{
  "encoder_arch": "resnet_bottleneck",
  "model": "model that answers yes/no questions on an image's attributes",
  "dataset": "photos with spoken descriptions (Open Images, Localized Narratives)",
  "train_examples": 50862,
  "image_size": 48,
  "crop_scale_min": 0.7,
  "horizontal_flip": true,
  "translate": 0.12,
  "questions_per_image": 4,
  "encoder_norm": "batchnorm",
  "encoder_activation": "gelu",
  "encoder_drop_path": 0.1,
  "encoder_depths": [3, 6, 6],
  "encoder_kernel_size": 3,
  "encoder_stem": "single",
  "encoder_avg_pool_shortcut": false,
  "encoder_widths": [256, 448, 784],
  "fusion": "prefix",
  "fusion_encoder_width": 192,
  "fusion_encoder_layers": 6,
  "fusion_encoder_norm": "layernorm",
  "fusion_encoder_norm_position": "post",
  "fusion_encoder_activation": "silu",
  "fusion_encoder_mlp_ratio": 2,
  "fusion_encoder_head_dim": 32,
  "fusion_encoder_fused_qkv": false,
  "fusion_encoder_bias": "all",
  "fusion_encoder_qk_norm": false,
  "fusion_encoder_parallel_block": false,
  "fusion_encoder_dropout": 0.1,
  "fusion_encoder_inner_norm": false,
  "fusion_encoder_drop_path": 0.1,
  "fusion_encoder_positions": "rope",
  "fusion_encoder_connector": "linear",
  "init": "trunc_normal_002",
  "residual_init": "none",
  "optimizer": "normuon",
  "muon_scale": "spectral",
  "lr": 0.0082,
  "momentum": 0.95,
  "nesterov": true,
  "orthogonalizer": "newton_schulz_5",
  "adamw_lr_other_params": 0.00071,
  "grad_clip": 0.5,
  "steps": 10600,
  "batch_size": 128,
  "epochs": 26.7,
  "lr_schedule": "cosine",
  "final_lr_fraction": 0.01,
  "warmup_steps": 310,
  "weight_decay": 0.02,
  "adamw_weight_decay_other_params": 0
}
Rows from block 7 of the image encoder of a small model that answers yes/no questions on an image's attributes, named by matrix and row number. Rows with one number belong to one channel. Each number is 200 + 40 x the weight over its row's rms, rounded and kept within 0 to 999. All counts start at 0.
After each channel's rows are labels from the 100 images, of 14976, where the channel reaches its highest value: "strongest on" is what is common among them. Only what is clearly more common there than usual is listed. The data: photos with spoken descriptions (Open Images, Localized Narratives).
# convs1: 3x3 conv (encoder.blocks.7.convs.1.weight, 112x112x3x3, each kernel summed), inputs 0-55
# convs2: expand pointwise conv (encoder.blocks.7.convs.2.weight, 448x112x1x1, transposed), outputs 0-55

convs1.42,197,168,219,205,206,199,212,122,227,190,164,241,147,164,236,270,150,282,225,208,177,177,187,108,177,180,175,206,224,153,209,218,247,130,197,168,189,265,256,168,164,178,238,220,219,147,290,214,320,127,165,236,209,173,187,195
convs2.42,225,223,195,221,200,188,191,189,151,174,204,188,204,171,162,219,325,220,180,206,248,116,144,177,248,173,234,242,234,180,193,237,262,203,189,260,169,250,270,185,187,194,237,218,259,173,250,271,157,182,252,264,195,195,185,175
strongest on: text has "wall"; text has "people"; text has "table"; text has "persons"

convs1.76,154,242,137,156,190,157,189,193,239,171,240,220,139,222,229,244,192,176,245,140,124,169,246,183,188,172,208,229,111,153,185,156,157,194,222,204,161,193,196,204,146,140,157,190,231,266,187,141,188,197,194,197,170,165,174,124
convs2.76,241,166,253,238,199,271,200,321,191,204,223,135,199,231,176,223,166,223,156,235,205,112,283,194,221,178,237,202,133,267,156,147,225,244,184,134,232,227,167,131,302,256,165,204,99,179,140,156,199,191,120,172,123,159,238,150
strongest on: text has "wearing"

convs1.11,281,217,187,143,175,201,166,206,199,186,138,251,273,161,170,181,171,146,213,182,199,204,152,246,180,169,178,233,185,222,236,273,185,233,276,175,209,194,208,268,297,193,142,187,220,151,313,198,209,213,188,296,166,131,209,174
convs2.11,207,126,164,156,204,205,284,246,193,136,204,209,194,181,235,169,216,168,211,155,204,185,200,255,166,177,189,217,226,165,214,224,102,247,165,129,187,200,150,222,188,182,121,260,227,156,232,108,255,122,153,168,115,192,74,222
strongest on: text has "wearing"; text has "holding"; text has "man"; text has "woman"

convs1.96,215,221,189,196,140,199,203,223,223,136,149,223,148,230,219,308,155,219,207,200,118,225,119,269,241,209,232,167,169,144,160,213,195,149,138,228,157,251,199,90,193,175,205,206,197,175,235,95,226,120,172,235,135,190,172,171
convs2.96,207,250,198,190,147,238,148,229,179,197,246,212,191,164,182,175,205,252,203,175,236,159,194,163,158,187,195,192,208,197,230,239,180,280,257,153,217,232,130,179,246,290,187,207,198,221,134,127,191,264,201,235,214,210,232,190
strongest on: text has "standing"; text has "wall"; text has "holding"; text has "wearing"

convs1.52,147,202,119,207,206,226,169,202,105,194,231,212,145,169,154,166,184,168,179,196,148,206,231,159,192,244,172,171,179,133,173,151,224,171,248,242,196,172,246,148,171,220,156,162,150,204,172,154,208,111,174,254,258,128,156,213
convs2.52,245,280,250,174,169,174,222,224,202,200,185,148,241,196,303,154,170,209,195,196,197,193,217,189,221,146,224,175,259,185,174,137,171,235,147,211,207,281,221,214,186,195,207,166,241,129,104,202,215,138,261,216,164,183,151,193
strongest on: text has "trees"; text has "grass"

convs1.99,181,208,200,200,237,198,187,103,220,166,175,253,192,159,308,243,193,277,151,130,193,202,218,229,213,156,169,160,142,114,148,215,216,151,178,158,174,205,206,154,188,219,169,215,251,225,179,254,214,217,225,280,191,261,166,190
convs2.99,251,166,189,299,133,196,200,205,152,162,220,273,230,129,207,170,257,152,259,209,153,194,170,101,288,253,149,252,204,241,276,213,251,212,190,185,201,193,268,173,185,168,173,208,167,197,241,247,212,191,227,174,231,236,171,178
strongest on: text has "standing"; text has "wall"; text has "people"; text has "table"

convs1.29,177,171,183,161,152,212,160,158,197,152,222,249,227,220,259,203,245,207,221,242,232,175,245,177,136,217,219,177,219,131,162,197,123,177,207,186,233,183,151,222,230,176,144,180,231,163,236,141,198,163,199,269,234,205,150,206
convs2.29,215,191,165,207,224,136,240,225,170,113,267,288,197,181,193,116,239,126,197,235,193,217,156,229,182,233,174,233,193,201,196,248,176,265,251,175,194,165,186,153,180,208,207,231,208,183,182,182,220,187,145,176,189,151,216,147
strongest on: text has "man"; text has "wearing"; text has "woman"; text has "smiling"

convs1.66,278,193,147,264,150,156,218,189,260,165,185,175,200,225,156,195,214,138,138,177,164,257,241,199,199,174,252,202,190,190,194,241,185,172,200,140,198,245,226,196,180,163,191,197,157,245,173,238,188,231,136,262,171,252,176,205
convs2.66,171,249,188,137,168,224,205,160,186,244,178,168,150,136,186,138,158,214,211,199,182,234,216,165,188,227,215,180,137,216,259,222,209,172,152,222,191,196,173,175,210,148,182,157,201,150,215,187,108,202,261,297,239,185,208,168
strongest on: text has "standing"; text has "wall"; text has "holding"; text has "wearing"

convs1.68,233,179,206,195,217,152,166,164,221,151,186,238,172,215,155,214,185,182,199,116,102,174,165,185,189,178,154,118,160,159,106,161,154,177,221,146,176,282,209,201,178,189,209,207,192,150,224,157,254,254,146,239,166,183,132,216
convs2.68,190,204,182,201,331,171,209,248,234,230,231,243,168,118,193,184,205,184,147,235,246,195,224,169,182,174,233,228,182,242,265,173,233,241,203,158,121,193,169,171,150,205,185,195,288,167,270,169,209,223,260,175,192,166,200,191
strongest on: text has "black"

convs1.95,193,165,154,207,166,160,171,148,157,163,155,180,151,162,228,186,182,142,184,160,189,188,184,173,110,202,180,192,166,157,187,224,171,112,241,186,173,184,171,86,233,180,182,204,187,179,162,156,180,176,191,225,235,231,192,166
convs2.95,255,163,321,178,264,195,187,196,212,309,200,191,218,185,256,188,307,168,217,180,236,187,226,144,215,172,190,248,257,265,271,211,249,223,205,185,166,229,199,221,259,213,261,197,272,255,197,222,245,291,257,198,160,190,125,136
strongest on: text has "people"

convs1.92,245,192,213,256,121,203,134,209,162,187,122,94,187,174,154,197,178,180,180,146,214,181,125,218,262,173,179,154,135,197,223,211,178,151,104,184,216,219,95,182,196,188,227,183,162,181,163,123,194,244,211,137,199,176,198,249
convs2.92,300,167,154,219,239,194,212,267,204,186,300,210,165,216,234,200,155,186,198,176,135,218,158,143,224,203,175,203,196,293,244,188,195,194,219,200,221,191,240,209,213,197,209,152,267,213,214,193,236,193,214,215,177,163,182,248
strongest on: text has "wall"; text has "table"

convs1.111,111,158,216,122,160,144,207,134,217,165,239,157,188,207,133,230,188,166,189,145,253,133,242,126,131,144,154,95,197,232,125,232,170,193,190,208,164,171,239,243,216,179,169,217,172,192,230,211,139,176,145,218,246,216,164,191
convs2.111,240,273,219,186,278,169,211,228,206,190,250,179,190,193,274,155,182,169,269,157,192,198,136,151,156,182,126,226,221,149,213,160,291,153,244,187,215,211,168,209,194,228,156,187,148,192,112,136,238,157,221,180,217,103,215,217
strongest on: text has "grass"

convs1.24,214,198,215,264,194,198,253,196,195,202,205,173,199,186,253,253,189,185,197,169,201,178,204,176,280,209,258,212,138,121,197,181,281,179,197,255,231,288,214,234,189,187,241,190,183,177,234,241,311,142,170,174,264,195,142,247
convs2.24,276,206,192,252,186,194,193,199,168,144,171,230,189,142,177,183,206,154,242,173,236,196,200,231,202,171,317,148,212,181,167,211,173,191,222,182,167,190,268,193,195,223,186,139,131,232,201,157,173,190,152,183,250,186,157,165
strongest on: text has "wall"; text has "sitting"; text has "table"; text has "two"

convs1.59,233,165,75,192,246,127,258,208,223,159,236,205,286,189,241,193,169,195,217,193,136,188,180,140,158,210,226,226,222,230,192,269,220,137,219,183,184,208,168,105,201,212,201,180,218,213,217,129,163,288,176,248,197,267,191,212
convs2.59,197,191,141,205,182,298,249,217,188,194,217,256,130,170,180,213,214,203,237,260,211,140,175,198,176,213,247,172,198,204,183,99,135,169,215,231,222,211,150,163,246,167,285,201,192,186,232,146,173,239,177,174,175,139,178,169
strongest on: text has "grass"

convs1.41,148,147,186,265,221,166,216,254,185,189,279,223,177,198,220,163,250,258,233,162,205,232,152,112,164,185,161,212,104,179,234,235,190,233,190,171,205,159,217,223,211,198,203,175,276,248,201,224,212,147,206,146,205,292,177,234
convs2.41,184,201,243,224,184,221,192,182,241,236,223,213,293,181,118,203,189,245,253,301,138,204,162,231,160,279,247,135,225,255,167,222,194,194,167,177,243,210,206,225,212,189,241,235,228,174,143,183,175,184,207,247,206,243,205,200
strongest on: text has "trees"; text has "sky"; text has "grass"; text has "buildings"

convs1.79,161,213,190,199,185,169,113,200,163,143,148,182,180,210,198,118,174,195,220,205,207,185,202,182,287,146,203,204,132,162,112,256,192,217,203,106,201,208,161,216,185,183,192,144,125,254,163,270,170,122,131,184,264,244,172,208
convs2.79,228,211,196,167,236,201,202,198,200,205,194,192,230,204,243,150,231,223,164,249,208,200,167,199,136,174,166,261,314,150,191,178,255,198,180,179,196,326,224,278,182,261,142,170,165,237,199,203,150,177,241,159,201,151,220,171
strongest on: text has "people"; text has "sitting"; text has "standing"; text has "table"

convs1.40,197,216,247,259,198,197,176,160,243,160,235,238,160,180,324,170,282,237,176,198,233,214,154,308,214,218,284,176,186,175,150,185,247,136,203,181,261,212,169,267,196,155,237,204,169,194,144,263,248,255,183,133,248,262,197,200
convs2.40,226,182,158,223,269,168,270,210,224,171,220,211,273,284,256,149,172,216,220,223,330,180,213,174,190,177,249,144,220,205,248,249,282,153,241,205,154,179,234,243,244,179,154,201,247,226,219,206,235,245,175,181,192,208,121,340
strongest on: text has "wall"; text has "people"; text has "table"; text has "sitting"

convs1.7,257,178,178,250,211,173,181,193,174,191,269,191,126,214,213,217,193,241,154,115,211,188,117,237,217,170,222,165,211,261,189,245,158,166,160,185,164,221,248,248,296,158,219,137,259,321,161,230,236,199,186,165,193,259,149,242
convs2.7,105,256,175,234,119,233,236,222,172,194,195,239,175,226,121,248,141,190,220,149,216,150,234,227,232,284,250,154,134,218,211,241,229,194,214,193,185,190,173,224,216,227,262,246,175,188,236,232,281,257,179,164,285,208,208,139
strongest on: text has "people"

convs1.50,241,259,215,110,170,202,204,212,159,133,216,246,205,228,192,172,229,102,199,259,141,225,249,222,220,223,236,181,149,184,158,117,206,200,240,200,149,198,203,201,129,184,212,207,199,116,237,153,200,202,185,230,170,172,139,176
convs2.50,189,152,160,180,186,235,187,163,211,171,205,215,237,264,276,204,185,245,186,187,180,229,266,166,228,198,267,237,273,210,216,260,158,284,231,117,206,197,241,233,159,265,196,121,213,146,176,167,248,201,192,194,134,179,157,237
strongest on: text has "wall"; text has "woman"; text has "man"; text has "wearing"

convs1.58,201,155,167,236,169,174,140,227,189,149,201,212,189,203,237,225,233,180,152,235,173,223,265,257,197,194,194,170,205,204,183,228,175,242,217,220,278,230,150,193,172,192,164,216,263,205,209,220,217,182,199,264,240,239,157,282
convs2.58,172,194,162,291,185,203,163,236,172,156,208,232,219,148,170,202,211,303,238,168,201,227,252,244,342,202,229,241,213,255,200,245,194,231,198,217,227,164,264,138,171,261,145,164,215,146,242,176,196,184,194,176,197,198,266,217
strongest on: text has "wall"; text has "holding"; text has "wearing"

convs1.0,195,138,150,178,189,183,133,207,120,135,251,195,148,141,215,172,129,159,212,120,153,162,166,180,181,222,167,132,174,188,193,141,169,163,190,169,217,145,196,166,172,210,204,176,223,159,184,151,213,112,202,168,278,229,150,190
convs2.0,181,202,227,210,162,179,247,194,211,264,194,153,209,109,239,158,178,211,197,224,192,225,214,218,220,284,155,175,226,170,145,204,197,257,209,306,210,189,241,186,221,181,284,176,263,178,240,263,206,233,207,187,212,247,197,197
strongest on: text has "trees"; text has "sky"; text has "grass"; text has "plants"

convs1.107,135,214,251,260,243,192,197,198,173,162,258,206,131,193,182,252,171,257,190,175,136,175,270,224,301,216,156,175,167,171,139,204,232,187,158,191,234,195,213,216,164,192,218,173,263,221,237,178,176,161,193,243,253,239,179,191
convs2.107,206,215,249,268,135,237,184,192,108,177,231,279,228,257,244,178,223,249,243,214,222,196,198,145,203,193,109,254,198,182,217,192,238,218,203,227,183,302,197,127,158,260,207,210,226,286,195,169,176,231,204,164,273,233,141,201
strongest on: text has "wearing"; text has "wall"; text has "man"