python train.py --image_size=48 --fusion_encoder_fused_qkv=false --lr_schedule="cosine"
Rows from block 5 of the image encoder, named by matrix and row number. Each number is 128 + 24 x the weight over the matrix's rms, rounded and kept within 0 to 255. All counts start at 0. Numbers have three digits each.
# convs1: 3x3 conv (encoder.blocks.5.convs.1.weight, 112x112x3x3), inputs 78-90, a 3x3 kernel for each
convs1.50:108123110107139128137137159151134145145141145131147132132134153133169124129116118141137143131125064123149124128112123145118108086123136159118083168158081158142138111119172099122170092120173175089143129094107133128091136121092147151093121118108122110122121132141152144166125098105161127112101139134127097173101140131115142168105140166131096107164177160
convs1.51:144146119097143154102123149098110125134123129143154119149112153107108099110123133145125121136136139134128147139144136149157158164125173122129123105098112119095113134095110111111157139103147103107166174122133168158138128118146141131129119127110095124170153093143143158123126147110102135169105103176100157129125115138136128071116161161095117119133172089
convs1.52:126149137152128139113112179110136139094129132087121110111110114152115156121123122107110114117147130111130134113136158123117114132103113165164117133106082126137120155107136133121110144105155157104094105135142141153157130102137111114128118136092119155108111137142118125112120096122102102145151145151099098108161149134076125110175166136115131153102116166
convs1.53:161157112120115093121141131130143137120161079126140135182137172122135123115163131150126117115106120082184153171128132120095090119130143131141108102115091101105146125138116121121117141091143185115167088155126108123138102128100134139139136137078124131173097133134112127098165133125109147106167102110102146145173115153091121135147073149102116158173128076
convs1.54:122121124146143150149131181169123152129124163132131123128147114104114123149137137137103145158186143130131126105120116141141179135140145129095199113116134167144118108095102125138118131137124160136099175167177062110102138136121112104159118120137148139152120116128119142166128100125143144126153115150131122123123119095152137094129112075107107100164134131
convs1.55:118144088127149119146143138120145122148133100134141159111101134163113134132133134136106150100137113152131135168143113139143133145143123145151139107146116116126134155095081132109150138105133118124124089127159098101136161137153130164107136153126105102130114121143121132117145139096176142167161162168119100108146132159098120224103113128132148108164126144
convs1.56:117135129097125136105119101134126100132133126152127157102112109117108126152131107109141116141139148105113105181118103113139119122143143143123113138134153149159150115133114123144122142114135101174150110127102145122116126088103143108089145110096096176118160151115169105158126080110122154174089151152133089152117125131135150125100100107161109149094132189
convs1.57:122118132110141106127111122147134131149102131138161166152138150158139169157148126108086112137123141104117122111117181140134167121124140131136111153104137130170169115112143121122143090130151195179164165125156194156140144130133136155105126154122118143169140116097129112111159101103141130115114125099107136176133159142112139150113125131129110116111094140
convs1.58:161180125136092141151196170185170145125103144139153147153176146124121129129123138137110119112125113133109138131148108143110111102101129121167155126148150117133142113113109105063090166119128092130110058126121091090106123156149117143140121131152122134125109124172117110115179108121161116123170162174172138135130086126124145138091111094115112102087052106
convs1.59:136194146157160102096071124148141118119114149099107147109139126115161125127165165094100112076145125114108114163155131154158116128119112147127113128122100126138111142131147121136159097085142096069075104154082170112150121111092137115108125149178141173135150105124157108127162146157104147118078114109093142137117140170093123146090161149124107116097107101
convs1.60:129121118129095133118155131104117089139117109147145107108141147146138112129114103121139143129145152149108136134131120145141100065136124138114141122131120106081112128092128128105138091103133118153105121118157157127174165149117148140143122095110132086141087156181151157148146098101127111134100112107127085148100121117160119145098099099141114114132163123
convs1.61:142168159150120130151100131192158141127146129145160117133145156144133144140104144125110089130116147110148085133122158157119154155154128115116126084127137109141162121132109110096134133137119138097104158123098162087116137118158146121144171154154123107126181133131148131156108155137130095148134097131124091098153109125138127083148137089194128137141114109
convs1.62:102129120135111140148134100126126142121108149184107156141124128136123172117129128094070120123158158119126141127127109107113125150130153127136138119171134133115132106121130144138155200119113145140181110156156109180124141142122128156174103157114175086139147119143101100124128153137098118142136125106162134167135116127201181188153067119114127103128158127
convs1.63:116141100120129098112121078134166108115155129105101112156115158117136144130106102145120114116142167147128138104143177125106147097123141135141102177162145118133111123128138121115111133112142101098127083093120155100173151164167151157172093116118110113133148150122142146127159143160134118141111112123139146151139081152117121110127135146161087080164150141
convs1.64:121108094118109094089109098117115128103137140094137100109136146134123107148146136173157165130119159119098126122139148123195144104126131134131127142120110127127095123124113149141124130148160129096114129120115142111096138103145115155128102132123138123133109133111102175080115096091102101135128130141121126100141161114125110153104139152121150102104130087
convs1.65:140107132135131137165129128115113097175114144161135148145137136118159174140120157142104112105136135135141117078119166145134138135154129133140123120116156161090122175125127135139118133101135157148130091142102123098094094147079133128124117104115119117093131149141123112131127124154125180120118151103137160126111105154096125157122122119082144138099132118
convs1.66:107115140147094135132109162145121136129150137104132120100091132139079124104113138128142146080135112089144140124116110187140140216161131148096122161140116150099109118127116148112136130128139114132201143081166123156090134128095106120127134144136147122149094080158096102134162160147149083124089101143162116127129150126099144153152143144105125114122140108
convs1.67:112119113126139118114125135095131135126126103157100104142126117120104138091100133165144134125127103113147101170134113151145162135125083129152155121115153139104122114112055109144130107124126088087117108127114142113108163132129134129141161097123119126116148115138145133125103125083127131151109128117125117133155187141117175106135146164117138127139103114
convs1.68:121139144119122158100123140133169151132119133078111131143166168119153125117121158166154142116120131112111136145123139158100117127104081117136128073129126106130104141127117106133104129124148113129093075154120130165100133201135137144113099119123097135158096115128101128115122116171119148119105121111168130107152105134134153110100126106085156137143156156
convs1.69:145145102146143126120103092052100127119088148123145087120122117157121142099109115118110105127141129093107101165130135147177142136117087130142094119134106104142106159156127138125132121180107114130125094127114101114137131144116176137159122111087125110136129151101094131089140149126137130086119121117113125094135114106077116106092106145107108104131111143
convs1.70:145139157106079121126128136119112149112140102126135105124122160142099126155121119127136127145109122143147086185119101116130121117134156161130122098091148123143117142092139117099153094109132122142114188164155151122125142141143102142147124114157151101113108134155100122117134139129119111112098102154128122149101148090127089128130141108108168138110114150
convs1.71:142151128145109167172150159107148113140132096164140139109159124103147117147109104147176168126120126131136120127114085114124111151154172134127167155135168117094127148133172121136138109077113138152094121132158138099137110148131121159088137146111119107115129146127152129136130134115129137133133088161154124123132128120132133109130090132128178106139121119
convs1.72:151100087121113087153084133120131128121143135112138102157110142139133128154156142138147139133118146141113140123122098157109117169093118121108126120107110095119113108141066129108112148101138135131118121109211135151152142102132114139148100165126130117137112144170145216110163130095143122117151097097095122079166150112088130117134083101140120126135138138
convs1.73:109079123126135130166144121147133119143159153157144124130114095149150096118149129130114102164140163118104110111152144138113183162144142160142125111131090155151159101082109133123172126155128181150204158132123122145131147138123110139066117097104129084102107111082155126141074124105108128181120174188109157127125173131126173158138123098120147114109080127
convs1.74:151087096153136079113110149142095123149110113141136118133148128129109131127094128119143164120150184107080105110114076121102107120107073138154141108116117129147108184143123166134129151106112105127202125152160112117133144174150119133165073136165119138112127115114109130101146103122165094105158105152166157101119172160147122095100095102136155149126111116
convs1.75:115138122126139137098087130137138125165138135120124140109156119123153093115120117127134139149118120143131176119093109114106125131104095114147122125154149091122148109120163137098102157126108134127119152122077150160113120133129153185131108122112138124153139128136114146156154129138130122102149086094139093098116100119095069108107074092137104113115085119
convs1.76:118087109152119101119127148090090088174103110143131140117104070114106142157133167176173152115112100078113129151129131148100132105131108116097110121079133104120122138141132122114120106107105101148125118153136116089129108120109141079146189127126159112104154101113146109154106127105128118143108106093104137089113136114085133133127117133154101144111132128
convs1.77:141155143151145169119155133155149118116094108159112120153181162133124127105149139143125113127141164110137112135110117150149133166161170118124149136130130114119151125166156120136129126124100161097153195126117100201126115104127131113115150132154201173134126094124110082162116140117152161121137146126087128137086123136090137140156136119118102131154118117
convs1.78:143146142134100131144130139139118110117125130162152137158119109165111147131133118129091127092129088147150156129130099104138114138164112115159161110108126111123104168115109124105097158107139129145161113154158169135113136132124171102116155098071095141122110156111111084146137115095135135113095120161146128070094153123114111136118087139096108131142137146
convs1.79:133120101110135120112128123114137108181149132142129154126164142143140133136149117128116131148160146149127157135103163124128150091148120136114120084121143130122125120123162148139104115104105175066126178189117026080125112160151137126130141149099143165155130112165119100112167095128139120102143121079128159121149127133183124101103138137124108147097107167
convs1.80:134164170121132139112096148129097143124120141099124124114125154102148134136142163147138135136096095118115117161154136153120129141137138121138148120139121120134096106121143093142129145118129110126112126137176145157100118157135127117121137131092111147125126143136128124106112136125125137136111125159141122146109164121109107140118124135164128136194131108
convs1.81:123142131136112141146162159110097085117116091112125134141104105132133106145152126153107123129134121139132084142153140154109175128139148119116126138141139147117114112121126088118144121122167190114157123093142104115123112101092119099118154160118114106110112089139173120110161127141110096122086130139117153076136110152168107118173126120131131087139115164
convs1.82:126156122109149122099128115154098154124103129097099137125137148104158096132157118127141104110134130148131121108138166151107131093107131097109103117097117118124127133135132106122147093167133140124095126170104173142086116121145132108082150116111141142166123114101132111127125146143117107084151120130126122141137103133108124128210160117137146134104172105
convs1.83:110128164125135166134120177137144144162125151121126119116144102127141150094125095130118141124101145138120110112107136120110127124159154139115094129111109102089143133141162106110151136110166089119108109095135148152144128170121144160149101122055135140133124129137099115116116084119093135139121175100149145125138103183127158140162139123148148127158135179
convs1.84:157135148149171115151131111109126130109133121146109112144115122121118123139103130106129106082065077170160136129160138132120139097094133115089103106108104110117156139151114144139114119130130147147141151114134155191183152105108122116106144104119119138156155126147131127120128148141136079133098109126123147103110094112094087124133146115177133113119118106
convs1.85:152133112137140123122146138167096088119096164117129121106137144108129126122144087114151122112143121120136172177143161148140158173139152099154114106146116097119140136172107118185114115125114140112116131116156154147112150117129168131138125130110152148080130163164135110140160073128133127133132125113146145139127152109089174144164162077127145131113162192
convs1.86:148145169132144147136152118104110146129145118099105124097118132121113122116124146107122100158153161142112115176143175138168137137145117128128143180135159121097113136144126139144115130137162126107157132108107112099126124130139129094094103107127128093138125132090128082118176132168132149081111149131083090112132153140159123137143123100138133115169145127
convs1.87:133136125146137166127154147182151155149132129172144155170156117129153141163135156109124125143114129111117122114102116142155142121131141169088093158106121122125110102145150115125138112151147113123128149133130134102157134158139134132136169153152130137115088146127117150150111163143090172139094132141132160147134113127124171145117121142135105116112149140
convs1.88:143136149136121130157109147152115122133091160153113151127125154127147166140119115143174165117119085138141123149150151130172136127095124124159138120102124122130091139105126136116109132121119146114121114133129111166137101113115122114126153139135140115128157134174122123124161111161127127138122130154153126120143159188113144141161142135126075118129106136
convs1.89:126134128122170143135140140113139114147150126103123133119120109116137135162126115097104113148155105114096094132147129163170133118153147120151138117118114107093108139142135137106137121096131149146140145112142113078133144125119103089121119143121129139119117146114149105125153102132123134113147146114173149160140150107132078099118120091151155168111156123
convs1.90:126124109128120105113171172140141138121141134171120101148166143100121118146121141130147122160105123108089116134108108139129126126107156128110111136147064102121129152088147149081139156137164160124132176145154144126107117146181128149112101096121143158114129128135122130118152146136151130141096124140123166177114107108150065125149091118148126131091156116
convs1.91:117137121141136098136139115203139157117110110095124131109093099123105092131127103092156131152146131167128078088132107078112145117107126181116158119101138132133130123116131147119105132088155106110121140118143089115073145101147121108148095133102173115123149107131102093123117108088131124094136121103171147150124135113110083097102133145123138186129120132
convs1.92:156098107123093173139120114116143129094146118110127127135112125118125146124149144109120132137102147134167156092105122095151106108135115160168164109133172094121146109135121136134142142129138127155152165125128087115158146160126079131146074070119140121128111116106111099108150140130111109155119112099164156143098116141117106145176090132154133172151163184
convs1.93:164091101110109121111126122114148099130146193086082122149126138124129135098138127105106144079122120135122113136106136173143109149170096124112182105096176092105157155125121107123159107112142116130152107125119094123125115150124143133158145078105145153136145111166148108097097118121130138105112128090131124068133125126118159131130151168140132120150174138
convs1.94:123121077110126150121119143138107103164137128180139144113093103146128115143147122150152116130142106133114092122120119120099120152124133128113096134144121120105099130148125134114137166123135124166133161105122122179115124070117101137103100153105104106112143129102133146123121110087119146122152157139160097097181154127162139120082149100093166077113168101
convs1.95:130134178113114130167147156118106121132151116189182149150130148118141129140128115136123136095126148089125116124150197140153142166151177116112141085119174117108140125121115147118128160160164192145126159152151146144147138146154115090113160099101108130098094143141149142146131140192113114163108123162096159105125142107108160098086130095090107158133106125
convs1.96:136103106138143102142150144148130144113137159119142134120116127149155128092105140138124147150142105156190142096082120131132133145144152128116127121106134129150123138160150097128128111149076160139200142099149062124102123137092158125118117131149159123137127139089107111147155112135129156111081081111131121118121141129137167170118110134125098151167100136
convs1.97:129109129139163152118132126114128128117142160084125136123136096125127136127157149107141156121118154131142155104100119120122104122096112139146111150166164122125131126102135131143090126117100128176098094111145139120160106070121127097159118109122132109150088109138138152133116111085114115109083134118145126158098112158114168138090146093121116136126136173
convs1.98:125135126128130086146123109084092114148129110119126126110147116111151116135147139136153106133130137169205188119144198153125173111112113101171131158143083127147120155121160117128122122139144137138146134099093184163171129119140113136124092114059132144163121121091139111068099153154082111099137091122152177124138135172113142120169197182157143114122129111
convs1.99:124112138127114143108151118103121134155131133147126139129114120162125137140144108169151104131178142130103137112121140104151140119090099130146137117119139140134149139134125115161109095112094111135101096138138082064127085122092165115164141126153150144166122131150140110124100156135123151152141138111113108126111140148082097124130114114105123160102089118
convs1.100:129120071138126126148108106149124105128132114078096109104162129132141096120108106162142102121151165121099090104091138177125118155129140131146119114127141135101133096112143141114138125096143107178117115171167119156145110126166129099131120093139116143135128080082097103091063105128112108116141129111108121086122139107141091110149130118109104139157108123
convs1.101:169139117181108133145084104118125148120101127125103125100138121108122123103110172127137136156125115099138120112110140118125103154120106120111103140164086157132111114119108150121137175081149105136177083078139088132175140118089118125111143135140137154098142099106113120136137108113131103130126112113132132167126136132168113177112161138104143141111168125
convs1.102:132078136121120097126132099166096122145087119148125092117123136141098118162113125154116147107100094144114120090134127084157172134183118122097130108097116103113118163114071150134086142152083197132051164092123104075179098094100083129131136107122108134130190123133131111103116139118132104156153132081142092173128135134131112135179115102160114113141108085
convs1.103:137128123108128114123135105168142152121138118117147094156137185100138134118142145132152126139129113121106132139133128133134111122140137145140123122135148112133141160155122165160117149142116140092176148190183163133134114154160115128149100091133152129149112158120117133108125103100147107118155140113118114155133121118128155135121112147118106139137111138
convs1.104:099154173121098140099111146101131111138117129165117128130118137150117114117115114105130144143143146136141129113173132111151141129103129126112153096118141135129129123148116149143136142123106172093128110131126088178195157136141139140111147148127177178148076109119124147151144144134102133110101147162139140115103115087147127135158124167123103124090168164